{"model": "contrastive audio-text model", "dataset": "synthesized solo parts of chorales (CocoChorales)", "train_examples": 39062, "gain_aug_db": 6, "time_shift_ms": 50, "n_mels": 64, "hop_length": 320, "input": "log_mel", "spec_augment": false, "win_length": 400, "tokenizer": "word", "vocab_size": 56, "loss": "sigmoid", "embed_dim": 384, "encoder_arch": "vit", "encoder_norm": "layernorm", "encoder_norm_position": "pre", "encoder_activation": "gelu", "encoder_mlp_ratio": 3, "encoder_head_dim": 32, "encoder_fused_qkv": false, "encoder_bias": "none", "encoder_qk_norm": false, "encoder_parallel_block": false, "encoder_inner_norm": false, "encoder_patch_size": [32, 4], "encoder_layers": 6, "encoder_width": 256, "encoder_positions": "learned", "encoder_pooling": "mean", "text_encoder_causal": true, "text_encoder_width": 128, "text_encoder_layers": 7, "text_encoder_norm": "layernorm", "text_encoder_norm_position": "pre", "text_encoder_activation": "squared_relu", "text_encoder_mlp_ratio": 4, "text_encoder_head_dim": 64, "text_encoder_fused_qkv": true, "text_encoder_bias": "all", "text_encoder_qk_norm": false, "text_encoder_parallel_block": false, "text_encoder_inner_norm": false, "text_encoder_drop_path": 0.15, "text_encoder_positions": "learned", "init": "torch_default", "residual_init": "zero_last", "optimizer": "soap", "beta2": 0.99, "lr": 0.0024, "beta1": 0.9, "shampoo_beta": 0.99, "eps": 1e-08, "precondition_frequency": 20, "max_precond_dim": 1536, "one_sided": false, "adamw_lr_other_params": 0.0022, "steps": 22800, "batch_size": 256, "epochs": 149.4, "lr_schedule": "poly", "final_lr_fraction": 0.01, "warmup_steps": 1140, "weight_decay": 0.02, "adamw_weight_decay_other_params": 0}
Rows from block 3 of the text encoder, named by matrix and row number. Rows with one number belong to one attention dimension. Each number is 128 + 24 x the weight over the matrix's rms, rounded and kept within 0 to 255. All counts start at 0.
# v: attention query, key and value (stacked) (text_encoder.blocks.3.attn.qkv.weight, 384x128, the v third), inputs 0-127
# proj: attention output (text_encoder.blocks.3.attn.proj.weight, 128x128, transposed), outputs 0-127
v.4 [ 95  81 113 152 125 152 113 159 101 137  94 152  85 114 147 161 132 163 127 133 164 134  89 139 131 132 121 114 117 146 126 194 111 121 118 101 165 157 105 106 121 120  98 125 122 111  88 116 125 140  88  81  86 119 120 134 110 157 110 115 118  86 113 162 139 125 152 149 130 111 127 100 120 139 119  91 114 102  80 157 107 124  97 121 130 106 152 134 137 110 103 135 141 155 125 150  92 109  99 176  91 146 130 152 106 107 139  94 141 152 161 126 122 143 123 148 152 149 170 124 109 142 205 133 142  98 151 176]
proj.4 [140 128 123  91 132 110 111 119 118 118  73  81 128 126 124 119 166 152 131 130 154 144 153 151 134 106 152 112 114 122 139 139 137  64 109 158  80 136 114 154 174  98 160 137 124 137 136 102 145 118 124 170 158 130  59 138 129 144 147 140 142 123 130 105 145 116 111 118 105 101 120 147 141 105 104 138 160 151 165 110 123 114 120 112 173 115 143 115 150 126 115 122 132 154 120 149  81 116 142  89 125 121 136 112 117 102  81 125 156 115 120  93 114 162 152 104 125 125 108 183 102 122 101 113 121 132  72 177]
v.5 [108 140  99 174 103 133 145 136 159 154  76  89 111  63 118 137  93 151 143 133 110 122 155 157 111 128 157 111 121 153 110 103 111 117 142 114 116 144 118 149 133 169 131 119  71 173  99 117 117 105 178 114 160 151  93 112 127 119 192 136 129 178 145 146 163 174 143  90 110  56 104 123 105 108 104 175  76 147 100 122 106 105 144 101 159 118 121  99 101 137 117  90  85 152  91 117 122 132 129  94 128  64  93 135 105  74  73 114 114 103  72 143 107 169 142 124 121 154 162 185  94 171 111 136 108 120 147 159]
proj.5 [129 103  96 216 160 134 128 105  87 137 118 130 138 123  99  79 154 134 102 161 179 145 106  65 109 104 114 172 139 115 100 116 119 107 124 157 133 150 123  66 116 128 123 111 119 108 154 122 106 178  94 153 138 128 113 125 149 134  98 121  78  66 192 122 125 114 116 132 139 102 123  97 102 126 181 127 135 134 121 122 159  74 148 104 116  91 128 153 155 121 142 116 142 168 146 128  87 132 126 134 113 181 130 143  76 105 120 127 123 168 117 127 135 122 146 109 103 124 114  89 122  66 106 136  99 138 122 123]
v.6 [119 106 109 108 117 127 151 129  79 124 148 167 134  88 150  96 165 118 145 153 130 123 139 108 143 170 125 150 155 106 106 147 138 116 115 134 160 164 124 121 141 131 114 106 117  93 174 141 148 150 143 120 102 114 154 141  83 129  62 155 114 145 155  96 100 148 168 178 133 152 147 153 123 154 127 135 128 141 110 120  92 140 107 153 119 112 130 121 107 177 104 122 150  92 147 165 100 104 146 124  69 146 127 130 138 109 138 104  97 120 140 131  79  61 106  96 140 102 113 140 124 102 150 115 113  87 140  91]
proj.6 [143 154 130 137  88 128 137 128 110 126 136 137 162 146 142 142 143 147 122 122 123 127  87 138 147 135 146  71 109  96 149 142 116 135  84 136  61  77 123 101 128 111 146 133 169 115 128 136 161 111 107 148 126 113 166 121 133 151 143 151 142  96 109 102 111 152 132 139 155 140 163 143 110 116 122 129 122 118 152 138 125 172  73 101 113 110 124 139  97 151 129 164 193 122 129 122 108 121 130 115 131 134 143 119 160 144 119 131 125  73 137 145 108 142 110 134 140 129 121 127  91 134 161 106 144 115 126 116]
v.7 [147 144 128 141 119 123 126 129 135 157 107 147 101 133 127 119 133 125 151  92 126 109 121 115 120 145 123 129 102 158 141 116 133 173 144 103 118 120  90 133 130 159 107 123 117  96 112 152 108 148 103 133 144  99 137 183 110  93  71 112 159 136 102 144 123 122 163 144 124 172 128 141 151 158 123 158 138 160 119 156 137 117 137 181 167 138 173 114 129 177 131 131 110  93 107  91 145 110 156 162  93 135 150 137 150 122 103 135 136 148 158 146  74 116 115 114 114 138 101 103 142 111 138  83 118 126 126 110]
proj.7 [124 107 153  90 102 109 105 107 157 174 119 132 126 132 123 145 118 122 120 165 104 126 102 123 124 101 130  92 123 116 109 108 121 137 130 117 104 107 135 130 155 105 124 155 109  76  90 117 177 120  86 128 125 166 131 123 162 115 124 141 120 144 117  90 123 133 122 124 132 145 102 134 129 141 107 146 133 121 128 153 103 101  82 116 102 122 114 116 119 132 145 155 148 139 122 131 159 134  92 127  89 119 134 136 131 151 113 134 107 143 112 114 146 117 144 148 159 132 144 148 132 121 121 126 157 130 145 106]
v.8 [141 127 134 123 147 105  80 118 125  99 123 144 132 124 174 129 129 133 171 153 122  85 113 109 128 169 128  79 126 157  91 173 156  84 118 136 171 128 136 114 119 163 125 121 134 134 151 120 154 100 171 133 129 130 122 115  99 165 134 137  88 122 109 132 101 152 201 126 100 105 139 109 149 107 131 129 127 130 159 139  98 153 152 139 106 125 118 132 108 160 174 129 132 101  80 128 118  69 158 126 146 121 111 118 139 125 140 140 157  96 101 130 106  70 140 115  89 115 148 165 165 129 134 158  95  88 150 143]
proj.8 [114 133 116 152 119 138 147 141  96 107 123 158 155 140 122 129 151 115 110 141 142 150 120 158 127 160 147 143  89  90 144 137 141 147  92 140 104  93  97 127 107 131 142  94 144 117 128 161 137 135 114 154  88 143 137 126 133 151 158 124 118  94 127  80 156 137 124 138 147 170 139 132  77 124 171 129 119 114 124 106 154 182  75  65  82 111 129 153 146 120  86 128 192 156 152 102 133 140 142 139 147 103  92 124 119 105 167 142 117 123 110 150 125 159  97 151 118  95 116 119 118 119 133  93  71 135 139  88]
v.9 [122 123  94 119 105 139 171 120  68 132 127 146 125  70 121 132 127 132 108 129 110  94  90 114 103 143 152 113 114 167  91 115 101 177 104 123 121 158 109  94 147 145  94 132 140 126 165 132 101 154  69 127 147  99 115 164 128  80  90 149 102 125 121 139 101 119 151 152 122 116 117 104 131 127 123  83 129 153 161 122 149 122 146 122 135 123  91  98 138 152 117 117  40 104 134 115 107 124 119 109  57 168  81 146 107 119 106 130 126 152 115 152  49 117 122 118 149 128 147  67 115  93 103 109 117 126 138  95]
proj.9 [132 132 139 136 101  78 121 117 143 163 138 127 103  98  96 126 166 148 140 123 147 102  78  92 110 112 106 110  98  96 176  82 153 158 130 150  96 101 151  97 143 130 140 125 102  75 108 128 159 140 101 130 191 121 155 160 129  97 141 145 120 152 129 124 120 109 138 108 135 127 130 114 116 174 125 126 128 130 136 132 130  95 103 117 117 119  98 119 112 146 147 162 137  79 126 133 126 137 124 146  85 126 155 183 125 122 107 100 132 117 109 108 114 162  96 137 136 132 126 155 112  97 146 135 119 129 112 112]
v.10 [ 98 107  82 113 141 173 104 114 124 138 113 143 131 151 148 159 116 149 116  79 140 157  96 122 131 115 107 139 117 123 116 104 115  98 142 158 126 119 176 156 132 136 146 165 102 139 129 123 131 122 106 110  96 132 126 145 130 142 144  97 122 109 162 142 129 106 103 122 124 118 142 154 125 112 129 127 135  91 119 170 133 155 115 123 102 123 118 170 105 120 116 130 128 155 140 115 152 154 114  87 165 155 137 132 118 122  97 166 153 173 171 124 163 145 108 169 106 143 125 113 137 138 155 123 158 130 128  96]
proj.10 [112 144 121 149 112 125 132 145  86 110 110  88 125 115  95 101 127 153 117 135 134 117 144 124 143 130 123  93  69 172 123 110 146 146  98  90 154 133 115 182 142 137 103 122 110 176 118 129 106 156 148 118 121 112 100 154 101 101  99  90 139 123 148 104  92 107 127 104 107 168 131 135 136 179 118 112 150 164 126 109 128 122 168 128 163 168 129 105 110 112  81 107  71 129 118 116 112 162 162 117 140 126 132 126 119 134 140 134 139 109 100 131 121 135 119  87 140 145  91 184 144 113 134  71 140 130 101 138]
v.11 [136 144 167 147 148 132 114 136 106 149 141 161 134 128 147 127 121 110 137 104 101 111 130 141 108 137  76 104 129 141 115 123 156 127 114  94 177 123 129 180 132 103 144 125 114 137  93 129 103 134 173 116 151  96 150 136  94 141 130 131 143  83 156 126  80 126 149 144 113 143 131 112 170 141 163 157 150 183 130 113 163 188 165 193 108 110 171 160 118 180 155 124 120 117 156 106  84 142 196 125 133 151 119 149 108 125 137 119 128  89  89 150 121 117 143  98 168  84  89 119 122  99  94 146 136 115 102 105]
proj.11 [112 137 100 123 128 132 133  86 163 121 119 155 115  83 159 173 119 154 147 130  69 144  97 165 136  91 125  99 123 109 113 163 120 145 181 133 119 123 120 103  88 126 104 113 120 112 102 132 151 161 110 111  84 166 109 106 109 122 109 130 110 157 130  87 124 188  97 125 101 130 145  98 134 108 153 120 124 179 121 188  79 161 100 176 143 107 103  96  90 161  71 108 142 191 121 133 108 146 148 188 123  80 127 149 118 154 123 109 135 155 137 123 112 129 118 162 129 123 161  94 135 108 149 124 188 131 165  77]
v.12 [108 183 142 175 107 120 103 163 173 179 146 108 101 131  64 101 154 142 151 147 129 135  97  88 156 121 130 134 113 119 127 128 118 141 112 118  55  98 142 100 124 126 129 140 180 137 103 122 130 110 131 131 130 182 145 129 152 131 140 134  84 141 104 120 137 130 111 172 157 120 201 150  63 186 173 120  52  75 134 151 102 103  75 129 138 145 132  90 136 123 160 191 115 160 139 145 201 135 114 174 149 125 119 123 113  68  93 155 112 129 153 123 143 139 112 179 203 151 111 162 152 101 146 180 141 173 139 120]
proj.12 [164 101  58 123 126 136 121 162 105 109 148 137  77 168 162  92  89 126  91 143 156 113 189 102 165 155 145 113 158 163  84 107 103 109 117 153 185  93 169 122 100 149 143 156 106 108 146 118 121 112 158 127 137 132 141 182  86 158 126 178 184 111 103 108  99  91 139 138 123 127 132  95 112 116 138 109 123 160  96 163 157 101 191 114 180 156 135 103 132 147 124  98 138 102 176 100 125 147  51 140  92 167 167  82 152 129 145 183 118 113 120 118 137 116 164 117 120 166 161 186 142 141 102 122 129 104  93 130]
v.13 [ 91  98 118 119 135  98  99 140  79 122 183 128 150 128 106  92 121 119 109  96  64 154 102  70 140 139 137  91 170 114 124 115 107 113 159 122 161 107 164 117 137  86 128 141 143 127 150 185 182  94 154 100 105 137 143 111 194 185  85 169 131 142 116  99 128 123 112 119  94 118 129 150 107 110 144 128 150 145 121  97 155 126 123 100 160 133  91 148 102  94  86 146 151 110 161 162 146 141  78 170  80 170 168 160 137 169 121 144 121 161 154 141 215 133 114 128 126 135 137  99 151 136 149 100 159 130 126  86]
proj.13 [144 184 118  77 165 111 123 112  91  83 115 137 116 151 135 123 140 114 150 156 146 118  98 122 113 190 142 101 125 103 147 139 130 135 117 126 164 117 174 115 124 132 103 133 128 169 114 100  88 120 141 112 187  93  96 104 126 162 117 133 110 120 114 152 125 145 119 155 167  68 169 171 143 176  78  99 127 141 128 153 129 119 131 135 149 118 155 106 120 130 112 116 106  86  88 118 115  95 164 122 196  92 147 106 182 107 110 105 122  61 133 169 117 140 139 139 124  94 104 116 135 120 129 104 158 145 151 185]
v.14 [127 101 167  97 115 163 164  87  90 138 125 111 138 141 173 153 162 136 132 144 122 139 113 149  99 128 143 141 124 140 148 176 120 159  91 120 168 153 125 148 129 100 137  97 120 119 152 138 121 139  99 130 132 106 127 118 125  93  87 123 168  95 110 131 126 153  78 127 121 151 145 131 160 151 111 131 150 148 124  79 118 122 120  93 102 123 171 159  95 143 132 130 130 109 189 154  88 159 128 132 117 127 153 144 111 129 141 114 115 126 112 104 104 121 106 108 169 117 123 124  96 128 150 139 142  86 114 117]
proj.14 [103 155 153 131  91 109 113 127 147 154 130 103 165 118  90 104 111 158 131  94 111 132 126 145 115 131  90 143 150 150 181 142 140 109 109 133  83  96 123  85 143 107 120 111 155 129 134 147 179 103 156 110 121 157 134 118 150 129 123 121 188 134 107 143 133 122 117 109 116 112 141 148 149  82  99 169 163 109 120 142 133 129  96 182 148 128 118 137  84 112 130 139 170 117 111 129 156 133 145 147 126 131 170 132 118 130 124 138 160 131 145 111 106 126 152 118 146 103 128 122 129 147  97 134 144 100 147 145]
v.15 [108 148 126 120 145 159 125 132 129 162 116 154 104  83 104 121 140 132 118 107  91 121 171 122 103 177  83 135 129 131 131 125 180 136 133 141 148 122 140 103 165 131  80 177 126 150 129 149 116 134 135 131 131  76 156 165 143 129 138 123 121  99 137 159 124 101 122 187  65 128 141 144 111  99 137 102 121 175 158 119 182 144  97 126  91 146 138 153 129 121  89 122 104 113 113 137 136 134 164 145 107 104 105 114  77 125 100 116 125 108 135  93 124 169 110 156 171 118 110  72  99 153  95  91 150  95 112 108]
proj.15 [107  72 116 119 159 152  99 117 119 184 161 142  71 138 104 132 151 160 178 135 114 143 107 124 108  94 138  91 133 112  98 146 155 144 124 210 139 144 141 110 170 127 146  86 136 121 144 137 153 166 136  93 116 160 159 149 144 167 121 120 115 176 139 151  89 192 160 116  82 153 105 102 144 109 121 101 129 163  95 186 124 122 145 186 148 160 114 114 115 171 105 153 123 196 128 183 122 103 134 146  93  98 157 156 114 171 104  97 142 108 194 143 157 129 152 135 152 110 186 163 118 124 183  93 185  95 105 138]
v.16 [156 114 104 105 135 136 120 134 168 110 142 118 115 107 114 141 119 133 119 112 143 150 112 137 150 113 131 111  95 121 145 157 138 157 153 118 109 100  85 144 140 121 127 121 118  97 131 150 172 167 116 109 148 122 150 132 104  73 153 144 154 155 141 104 104 130  67 115  86 140  91 102 149 172  90 138 149 134 104 139 190 137 130 118 151 140 108 147 105 112 110 115 177 113  95 107 134 154 122 155 119 121 149 121 148 153 100 150 150 145 136 128 161 135 142 143 105 125 121 118 157 177 156 140 159 140 127  84]
proj.16 [100 146 137 121 171 132 147 150 151 152 132 131 145 100  94 136 107 111  93 100 114 128 102 125 119  97 110 100 147 156 109 121 136 157 133 125 123 142 121 139 153 163 153 123 181 159 125 170 133 134 121 174 180 185 124 126 162 110 131 128 135 151 126 129 138 136 113 105 167  88  85 165 157 170  64 184 131 138 125 105 133 106 140 155 126 171 141  96 117 117 150 133  80 158 129 158 128  89 135  89 162 126 151 108 166 137 122 127 127  93 135 157 144 124 124 125 152 140  96 113 161 105 110 112 175 133  80 147]
v.17 [150 106 117 134 126 149 127 107 129 110 164 139 139 162 147 130  99  88  98 116 118 163 106 140 156  73 117 144 130 103 128 108 144 125 119 112 102 125 139 132 145 134 189 145 168 143 108 102 142  89 114 141 118 177 107 139 167 149 117 126 121 113 120  77 159 114 144 137 133 135 115 130 136 106 166 138 136 108 148  93 155 168 129  39 106 132 112 156 179  77 134 117 145 154 161 106 143 107 118  99 180 154 139 102 145 113 175 151 144 121 128 122 176 126 111 133  77 135  82 145 138 148 106 131 160 143 108 153]
proj.17 [124 126 147 143 116 160 161 145 117  81 143 126 135  89 145 135 115 114 165 100 115 134 184 124 123 139 109 119 134 149 139 112 130 123 153 110 135 110 119 136 107 166  82 117 100 174 155 104  85  96 184 130 114 116 122 132 119 102 131  97 123 150 111 162 103 114 160 121 128 133 137 102 148 136 128 103  93  93 139 129 139 130 168 135 159 132 115 140  85  91 105 110  93 114  99 108 211 142 159 143 124 127 117 119 154 144 119 129 132 117 164 131  95 132 140 127 136 153 116 144 150 159 130 118 125 152 143 110]
v.18 [117 175 129 177 105 163  92 152  82 127 139 111 104 167 146 159 150 136 136 158 147 116 121 123 123 114 106 146  79 132 113 130 141 133 128 139 155 187 149 185 112 155 140 129 164 145 121 150  76  95 103 128 125 123  73 149 120 109 142 112 157  45 107 136 106 115 110 158  77 126 150  87 155 127  77  91 138 171 118 129  97 159 138  92 131 135 178 125 122 173 144 148 123 147 178 127  94 140 112 121 139 166 139 135  88  49 156 116 135 154 143 128 145 108 123  93 108 175  97 115 133 103 130 169 172 119 172 163]
proj.18 [123 122 106 115  96  44 109  82 172 118 122  70  99 132 131 151 144 144 156 144 107 122 162 150 146 131 125 168  90 204 162 140 140 119 140 129  62  88 124 133 108  92 110 164  77 102 156 105 141 133 128 124 106 132 168 158 106 114 133  91 159 169 117 143 174  82 106 131 133 156 168  95 114  85 162 108 113 143 123 132  96 136 103 100 147 124 133 174 145 125  61 126 155 143  88 158 135 199 126 209  84 106 141 127 110 120  98 134 141 114 137  71 140 163 188  96  98 151 120 134 181 133  89 113 129 130 108 123]
v.19 [148 121 162 110 104  54 107 133 133 132 123 161 128 142 178 117 114 115 115 131 131 161 138 113 136 109  74 133 112 129 164 101 180 123 110  92 157  88  88 172 131  82 137 123 154 107 123 126 160 143 128 109 149 110 129 167 128 141 164  93 128 134  81 113 136 102 103 159 155 150 131 162 117 143  98 149 146  73 137 120 118 159 118 153 100 125 142 116 109 132 132 133 180  72 116 115 149 120 125 117 164 136 152 134 101 126 170  88 105 105 154  99 161 138 136 142 132  93 106 105 132 163 134 118 115 128 112 162]
proj.19 [ 93 125 151  83 114 163 106 137 152 106 128  95 120 159 137 124 116  75 114 151 128 132 144 188 132 130 135 129 149  94  93 137 145 122 129 135 110 132 125 146 101 127 116 110 118 145 104 120 114 108 130 105 104 164 125 116 123 161 114  94 141 148 111 133  82 148 127  90 132 136 127 131 130  76 132 153 140 129 138 152 106 148 124 133  95 165 123 101 122 146 101 145 106 199 129 132 106  99  68 146 135  51  60  79 107 144 113 142 109 127 165 127 134 115 137 103 116 120 127 144 145 134 131  91 134 101 113 140]
v.20 [146 157 123 136 120  64 100 111 101 137 114  39 139 167 115 160 116 156 126 184  98 187 158 119 107 116 116  89 164 110 161 116 123 137 126 124 119 131 146 195 154  38 105 173 116 120 168  83 160 128 113 137 116 120 123  94 135 153 178 120 170 153 102 111 126  89  82 120 134 116 109 134 101 112 145 115 128 141  91 106 142  97 141 107 162 167 132 121 142 112 119 113 153 102 128 147 101 148  93  97 159 159 120  90 102 130 117 136 139 111 153 101 182 154 214 117 131  67 142 160  87 180 117  93 129 120 117 158]
proj.20 [ 95 124 152 136 182 116 119  99 143 126 133 105  86 158 138 105 132 127 136 136 136 141 132 139 107 170 116 158 174 148 118 167 155  92 167 164 154 146 156 146  82 184 147 130 108 166 135 109  44 146 147  72 165 163  97  78 144 134 135 125  69 128 175 199 110 122 152  85 117  81 179 147 128 124 152 145 131 111 149 170 163 119 169 129 112 107 124 173 111 175 139  97  58 140  90 111 102 131  97 135 169 109  94 136 117 127 124 156 134 138 152 174 154 113 132 130 102 118 151  78 169 145  92 183 123 117 178 151]
v.21 [119 159 143 128 115  58 141 103 117 130 102 100 122 167 125 121 118 141 150 173 125 159 163 154 106 141 156 135 133 157 120 129 105  69 129 109 164 149 147 160 125 158 110 131  99 148 147 124 132 109 109 137 126 142 110  89 147 113 124  67 167 155 111 125 200 124 129 110  98 109 161 139 121 122  89 128 103  97 139 144 137 125 221 119 137 173 133 146 120 125 158 150  55 118 112 137 110 155 123 113 114 109 140 121  97 134 147 145 144 124  72 120  81 108 135 129  86 155 164 141 129 164 102  90 168 104 133 171]
proj.21 [114 117 160 146 142 125 135 138 122 198 134 137 124 156 102  86 147 140 104 143 131  82 122  82 109 124  66 193 127 164 137 150 129 134 142 120 123 167 131  97 141  95  97 117 133 110 148 155 115 125  92 131 157 168 142 107 147 146 114 102 108 121 122 156 126 122 155 150 104 172 119 101  97  97 121 139 171 145 147 117 130 103  84 126 126 125 160 132 173 146 125 148 159  79 114 106 139 132 149 147 168 127 135 159  79 134 122 129 122 120 159  83 113 124 119  87 107 125 156  77 128 121 104 147  40  97 114 146]
v.22 [171 146  94  75 142 120 146  83 122 129  90 113 128 150 155 116 123  99 117 146 163 137 135 110 162 160 127 129 144 109 195 164 143 158 113  88 117 116  77  97 146 124 113 133 118 106 141 107 155 128  91 159 131 138 144 134  75 127 128  93 101 141 135 138 154 179 120 137 133 147 142 139 113 165 127 107 151 104 116 133 145 110 114 131 141 129 146  86 176  92  83 128 155 107 103 151 130 122  91 139 145  99 161  80 177 113 113 134 140  94 120 112  96 145 143 117 103 103 140 120 126 141 143 112 104 147 163 132]
proj.22 [113 116 186 154 143 185 152 146 134 162 129 156 147 167 116 115 122 100 136 127 123 120 153 113 170 107  97 112 123 102 170 101 156 113 118 109 107 113  97 141 127 119 168 113 201  93 101 138 158  85 176 120 128 162 123  79 167 171 138 157 121 111 137 154 120 121 159 101 124 118  98 133 127 112 136 149 118  64 114 105 173 132  74 119  89 153 130 113 102 126 166 114 123 124 152 122 109 131 114  84 111 151 117 126 142 127 132 124 149 126 139 145 138 112 127 129 170 132 146 157 101 130  98 126  96 108 107 115]
v.23 [144 117 128  77 121 126  77 134 141 115 151 150 137 145 163 106 135 111 112 158 168 134 129 109 181 141 120 133  89 112 139 104 156 122 129 116 126 104 106 144 129  81  99 113 158 111 146 101 135 133 112  83 133 160 153 116  61 147 129 116  76 136 129 136 110 103 122 105 133 149 146  99 113 117 132 101 150 138 141 132 120 169  99 161 124 157 128 109 138 148 128 122 149 103 116 111 138 105 117 113 148 147 139 135 135 157 127 116 137 136 147 124 108 145 104 158 135 100 120 161 108  98 127 124 100 135 152 120]
proj.23 [105 180 128 134  96 122 153 147 141 132 101  88 129 150  97 151 130 125 118 130  89  98 169 182 150 132 186 105 121 106 111 128 134 160 150 132 125 119 108 161 106 159 147 138 125 145 104 136 121 133 144 157 114 125 111 124 137 128 164 131 121 113 127 121 108 119 126 100  94 130 140 137 101 161 164 137 104  90 110 106 104 142 129 122  94 130 127  96 133 149 133 134 117 139 126  92  93 132  89  96 146  94  69 110 126 137 115 146 109 119 102 143 156 162  88 139 134 167 135 137 132 183 142  95 116 132 119 126]
v.24 [130 122 121 122 126 113 130 131 149 112 114 116 116 145 135 131 118 131 151 113 118 128 109 128  94 162 148 105  99 147 147 122 148 130 137  82 109 126 106 150 137 121 128 136  92  76 106 117 112 102 151 122 102 154 131 134 146 123 132 145 126 123 137 108 103 164  93  98 161 126 148 146 122 110 109 143 165 140 151  98 170 146 112 167 144  85 143 107 136 152 113 150 122 120 113 136 126 130 157 145 149 114 102 145 142 137 126 171 165 123 120 129 131 156 146 140 141 109 131 130 126 124  92  87 154 164 135 122]
proj.24 [122 165 132 186 157 161 124 104 143 136 112 101 140 151 139 132 135 126 108 127  95 159 109 144 123 115 126 131 127 140 130 101 120 125 135 112 167 147 122 131 123 129 116 103 159 163  73 131 122 153 127 119 143 195 116 130 133 123 120 113 106 132 114 108 107 163  89 118 131 112 104 130 129 156 130 150 133 154  93 141 145 113 121 134 121 125 128 110 136 125 131 118 118 140 138 101 123 137 117 137 138 110 131 131 121 144 113 141 110 152 116 157 131 110 136 120 164 108 144 112 155 120 125 143 136 124 139 141]
v.25 [115  97  83 122 136 178 120 147  74 149 143 102 117 124 116 126 124 131 129 125 132 115 137 152 171 104 188 130 127 126 132 131 126 137 125 159 140 131 127 103 134  92 111 166 117 146 129 140 118  87 139 110 125 146 132 148 137 141  84 154 130 103  95 101 129 160 129 135 110 104 136 120 146 110 133 153 144 193 141 106 175 127 109 110 176 124 137 134 156  85  94 169 109 161 155 121  94 191  66 119 101 154 121 148 113  87  81  98 141 142 152 114 124 157 122 131 132 121 145 104 115 115 131 137 118 111 165  94]
proj.25 [146 137 129 176 142 102 127  93 149 121 149  97 121 128 120 129 128 158 168 146 141 126 127 136 109 103 148 119 135 142 137  89 142 117 125 137  88 130 139  88 136 132 147 147 157  87 142 120 109 145 150 123 172 117  95 124 167 122 144 133 143 133 144 175 110  93 134 120  94  95 148 104 129 137 132  77  87 103 119 109 121  84 117 134 156 101 118 104 128 102 138 125 113 132  94 130 172 145 167 139  90 116 128 141 163 107  85  96 130 132 120 134 123 137 136 133 115 146 117 156 126 138 140 131 158 151 143 161]
v.26 [164 118 142  76 149 157 114 121 134 144 143 154 120 125 123 139 131 145  91  59 118 141  80 137 121 121 102 132 111 121 133 149 130 105 162  93 141  94 131 122 162  62 121 172 133 114 117 120 139 139 118 142 165 139 135  99 125 110 128 103 159 107 145 116 135 132 124 127 145 146 114 116 113 127 141 124 139 126 150 122 190 126 145 102 142 124 116 153 131  70 111 119 143 119 105 106 126 100 117 140 119 135 159 122 145 119 137 109 169 117 138 128 134 168 129 157 125 110  88  76 136 155 105  98 137 146  84  79]
proj.26 [ 87 131 122 131 184 158 127 138 120 140 118 133 104 102 103 147 146  81 143 130 112 109 124 130 140  97 133  92 153 124 133 128 142 137 148 127 150 151 124 148 146 162 145  89 139 119  92 153 124 158 158 103 124  96  94 117 105 112 114 125  76 152 120 156 103 158 146 132 104 121 125 159 190 179  79 167 145 128 157 149 129 108 122 171 180 148 116  59  76 117 112  83  64 160 133 149 115 116 149 130 118 114 124 157 151 137 126 113 156 127 135 142 139 104 140 141 125 141 129 164 132 108 133 112 143 135 120 131]
v.27 [111 171 125 151 132 129 118 111  96 135 126 133 103  81 131 121 193 147 150 123 133 111  93 124 122  93  66 138  70 143 138 143 142  96  94 147 156 191 121 129 155 121  84 104 119 135 124 151 127  83 135  96 103 122 150 160  77 166 110 121 101 117 117 164 111  90 163 122  84 104 149  86 173 129 104 108 147 147 109 175  99 119 109 175 135 189 158 100  95 164 142 155 156 128 152  74  70 143 148  96 170 176 128 154 112 151 148 109 135 102 168  83 161 100 118 119 153  90 158 135 108 101 137 114  98  87 144 124]
proj.27 [141 106 101  72  90  99 118 134 150 122  67 135  83 146  83 144 109 148 167 135 129 107 126 208 117 110 188 102  76  98  91 156 163 153 141 179  61  95 168 158 129  87 120 113 108 111 102  93 124 104  96 161  88 122 126  92 125 148 191 123 175 118 126 106 156  91  48  96 107 130 136 131  71 119 175 103 133 151  90 112  99 151 115 130 135 135 120 174 137 100  76 114 176 146 107 134  63 167 142 151 128 116 121 110 159 131 140 152 158 138 108 135 164 181 123 112  72 118 129 129 118 137 104 104 140 109 135 123]
v.28 [ 94  93 111 111 110 106 127 120  64 146 165 139 126 136  97 103 171 135 155 145 137 138 140 104 134 172  88 164 166 102 111 142 111  71 121 182 182 157 128 132 147 125 135 143 116 147 145 134  89 139 105 112 113 108 160  96 115 109 101 128 107 132 112 149 124 135 150 168  90  78 160 160 100  99 107  82 160 148 174 140 117 168 159 138 126 159 128 121 146 117 155 146 143  91 149 170  91 129 110 109 115 137 125 144 113 176 115 138 135  87 148 138  76 117 133 125 141 116 132  93 114 110 150 100 138 102  85 180]
proj.28 [137 140 127 152 129 135 106 123 155 134 128 130 105 147 115 127 186 142 163 128 121  90 133 165 102 157 111 110 119 144 156 128 137 118  92 152 133 117 139 179 128  88 110 104 156 114 127 109 143 151 159  92 137 114 160 135 113 144 174 106 127 164 124 168 120 114 158 122 123 124 168 135 103 113 158 108 153 152 130 119 101 158 121 140 157 130 133 144 125 207 104 172 147  95  72 129  82 124 124 126 149 109 122 139 130 128 121  93 113  89  75 112 116 103  80 126 114  86 123 137  75 126 159 149  98  99 179 158]
v.29 [137 120  98 144 103 159  80 112 110 119 111 113  64 136  97 109 151  92 164 128 125 111 106 164 140  94  81 115 102 146 105 120 104 138 148 111 113 126 181  92 106 145 119 105 119 139  93 133 100  82 141 116 104 127 163 127 154 145  86 136 124 106 121 124 143 116 147 154 106  90 125  76 120 154 154 115  92 148  88 146 118 123 108 102 139 149 120 128 102 131 127 151 129  96 145  94  90 119 124 148 100 142 127 156 109 108 130 105 103  94 155 107 127 110  98 114 113 117 107 116 114 104 106 163 142 128 115 132]
proj.29 [170 133  87 118 122 112 109 166 109  81 108 139 104 131 133 120 134 179 128 144 110 128 118 162 115 123 167  98 115 152 106 144 122 117 120 180 118 114 131 131 130 126 134 126 109 112 112  94 128 125 132 160 107 135 150  89 138 163 147 123 157 131  91 108 162 115 115 136  94 154 150 111 120 125 115 137 123 193 137 141 129 124 160 107 156 128 121 133 127  93  88  88 139 116 119 151 177 150 144 157 110 126 179 127 142 127 132 143 161 103 126 121 144 150 169 149 128 120 141 162 127 148 115 140 155 125 131 119]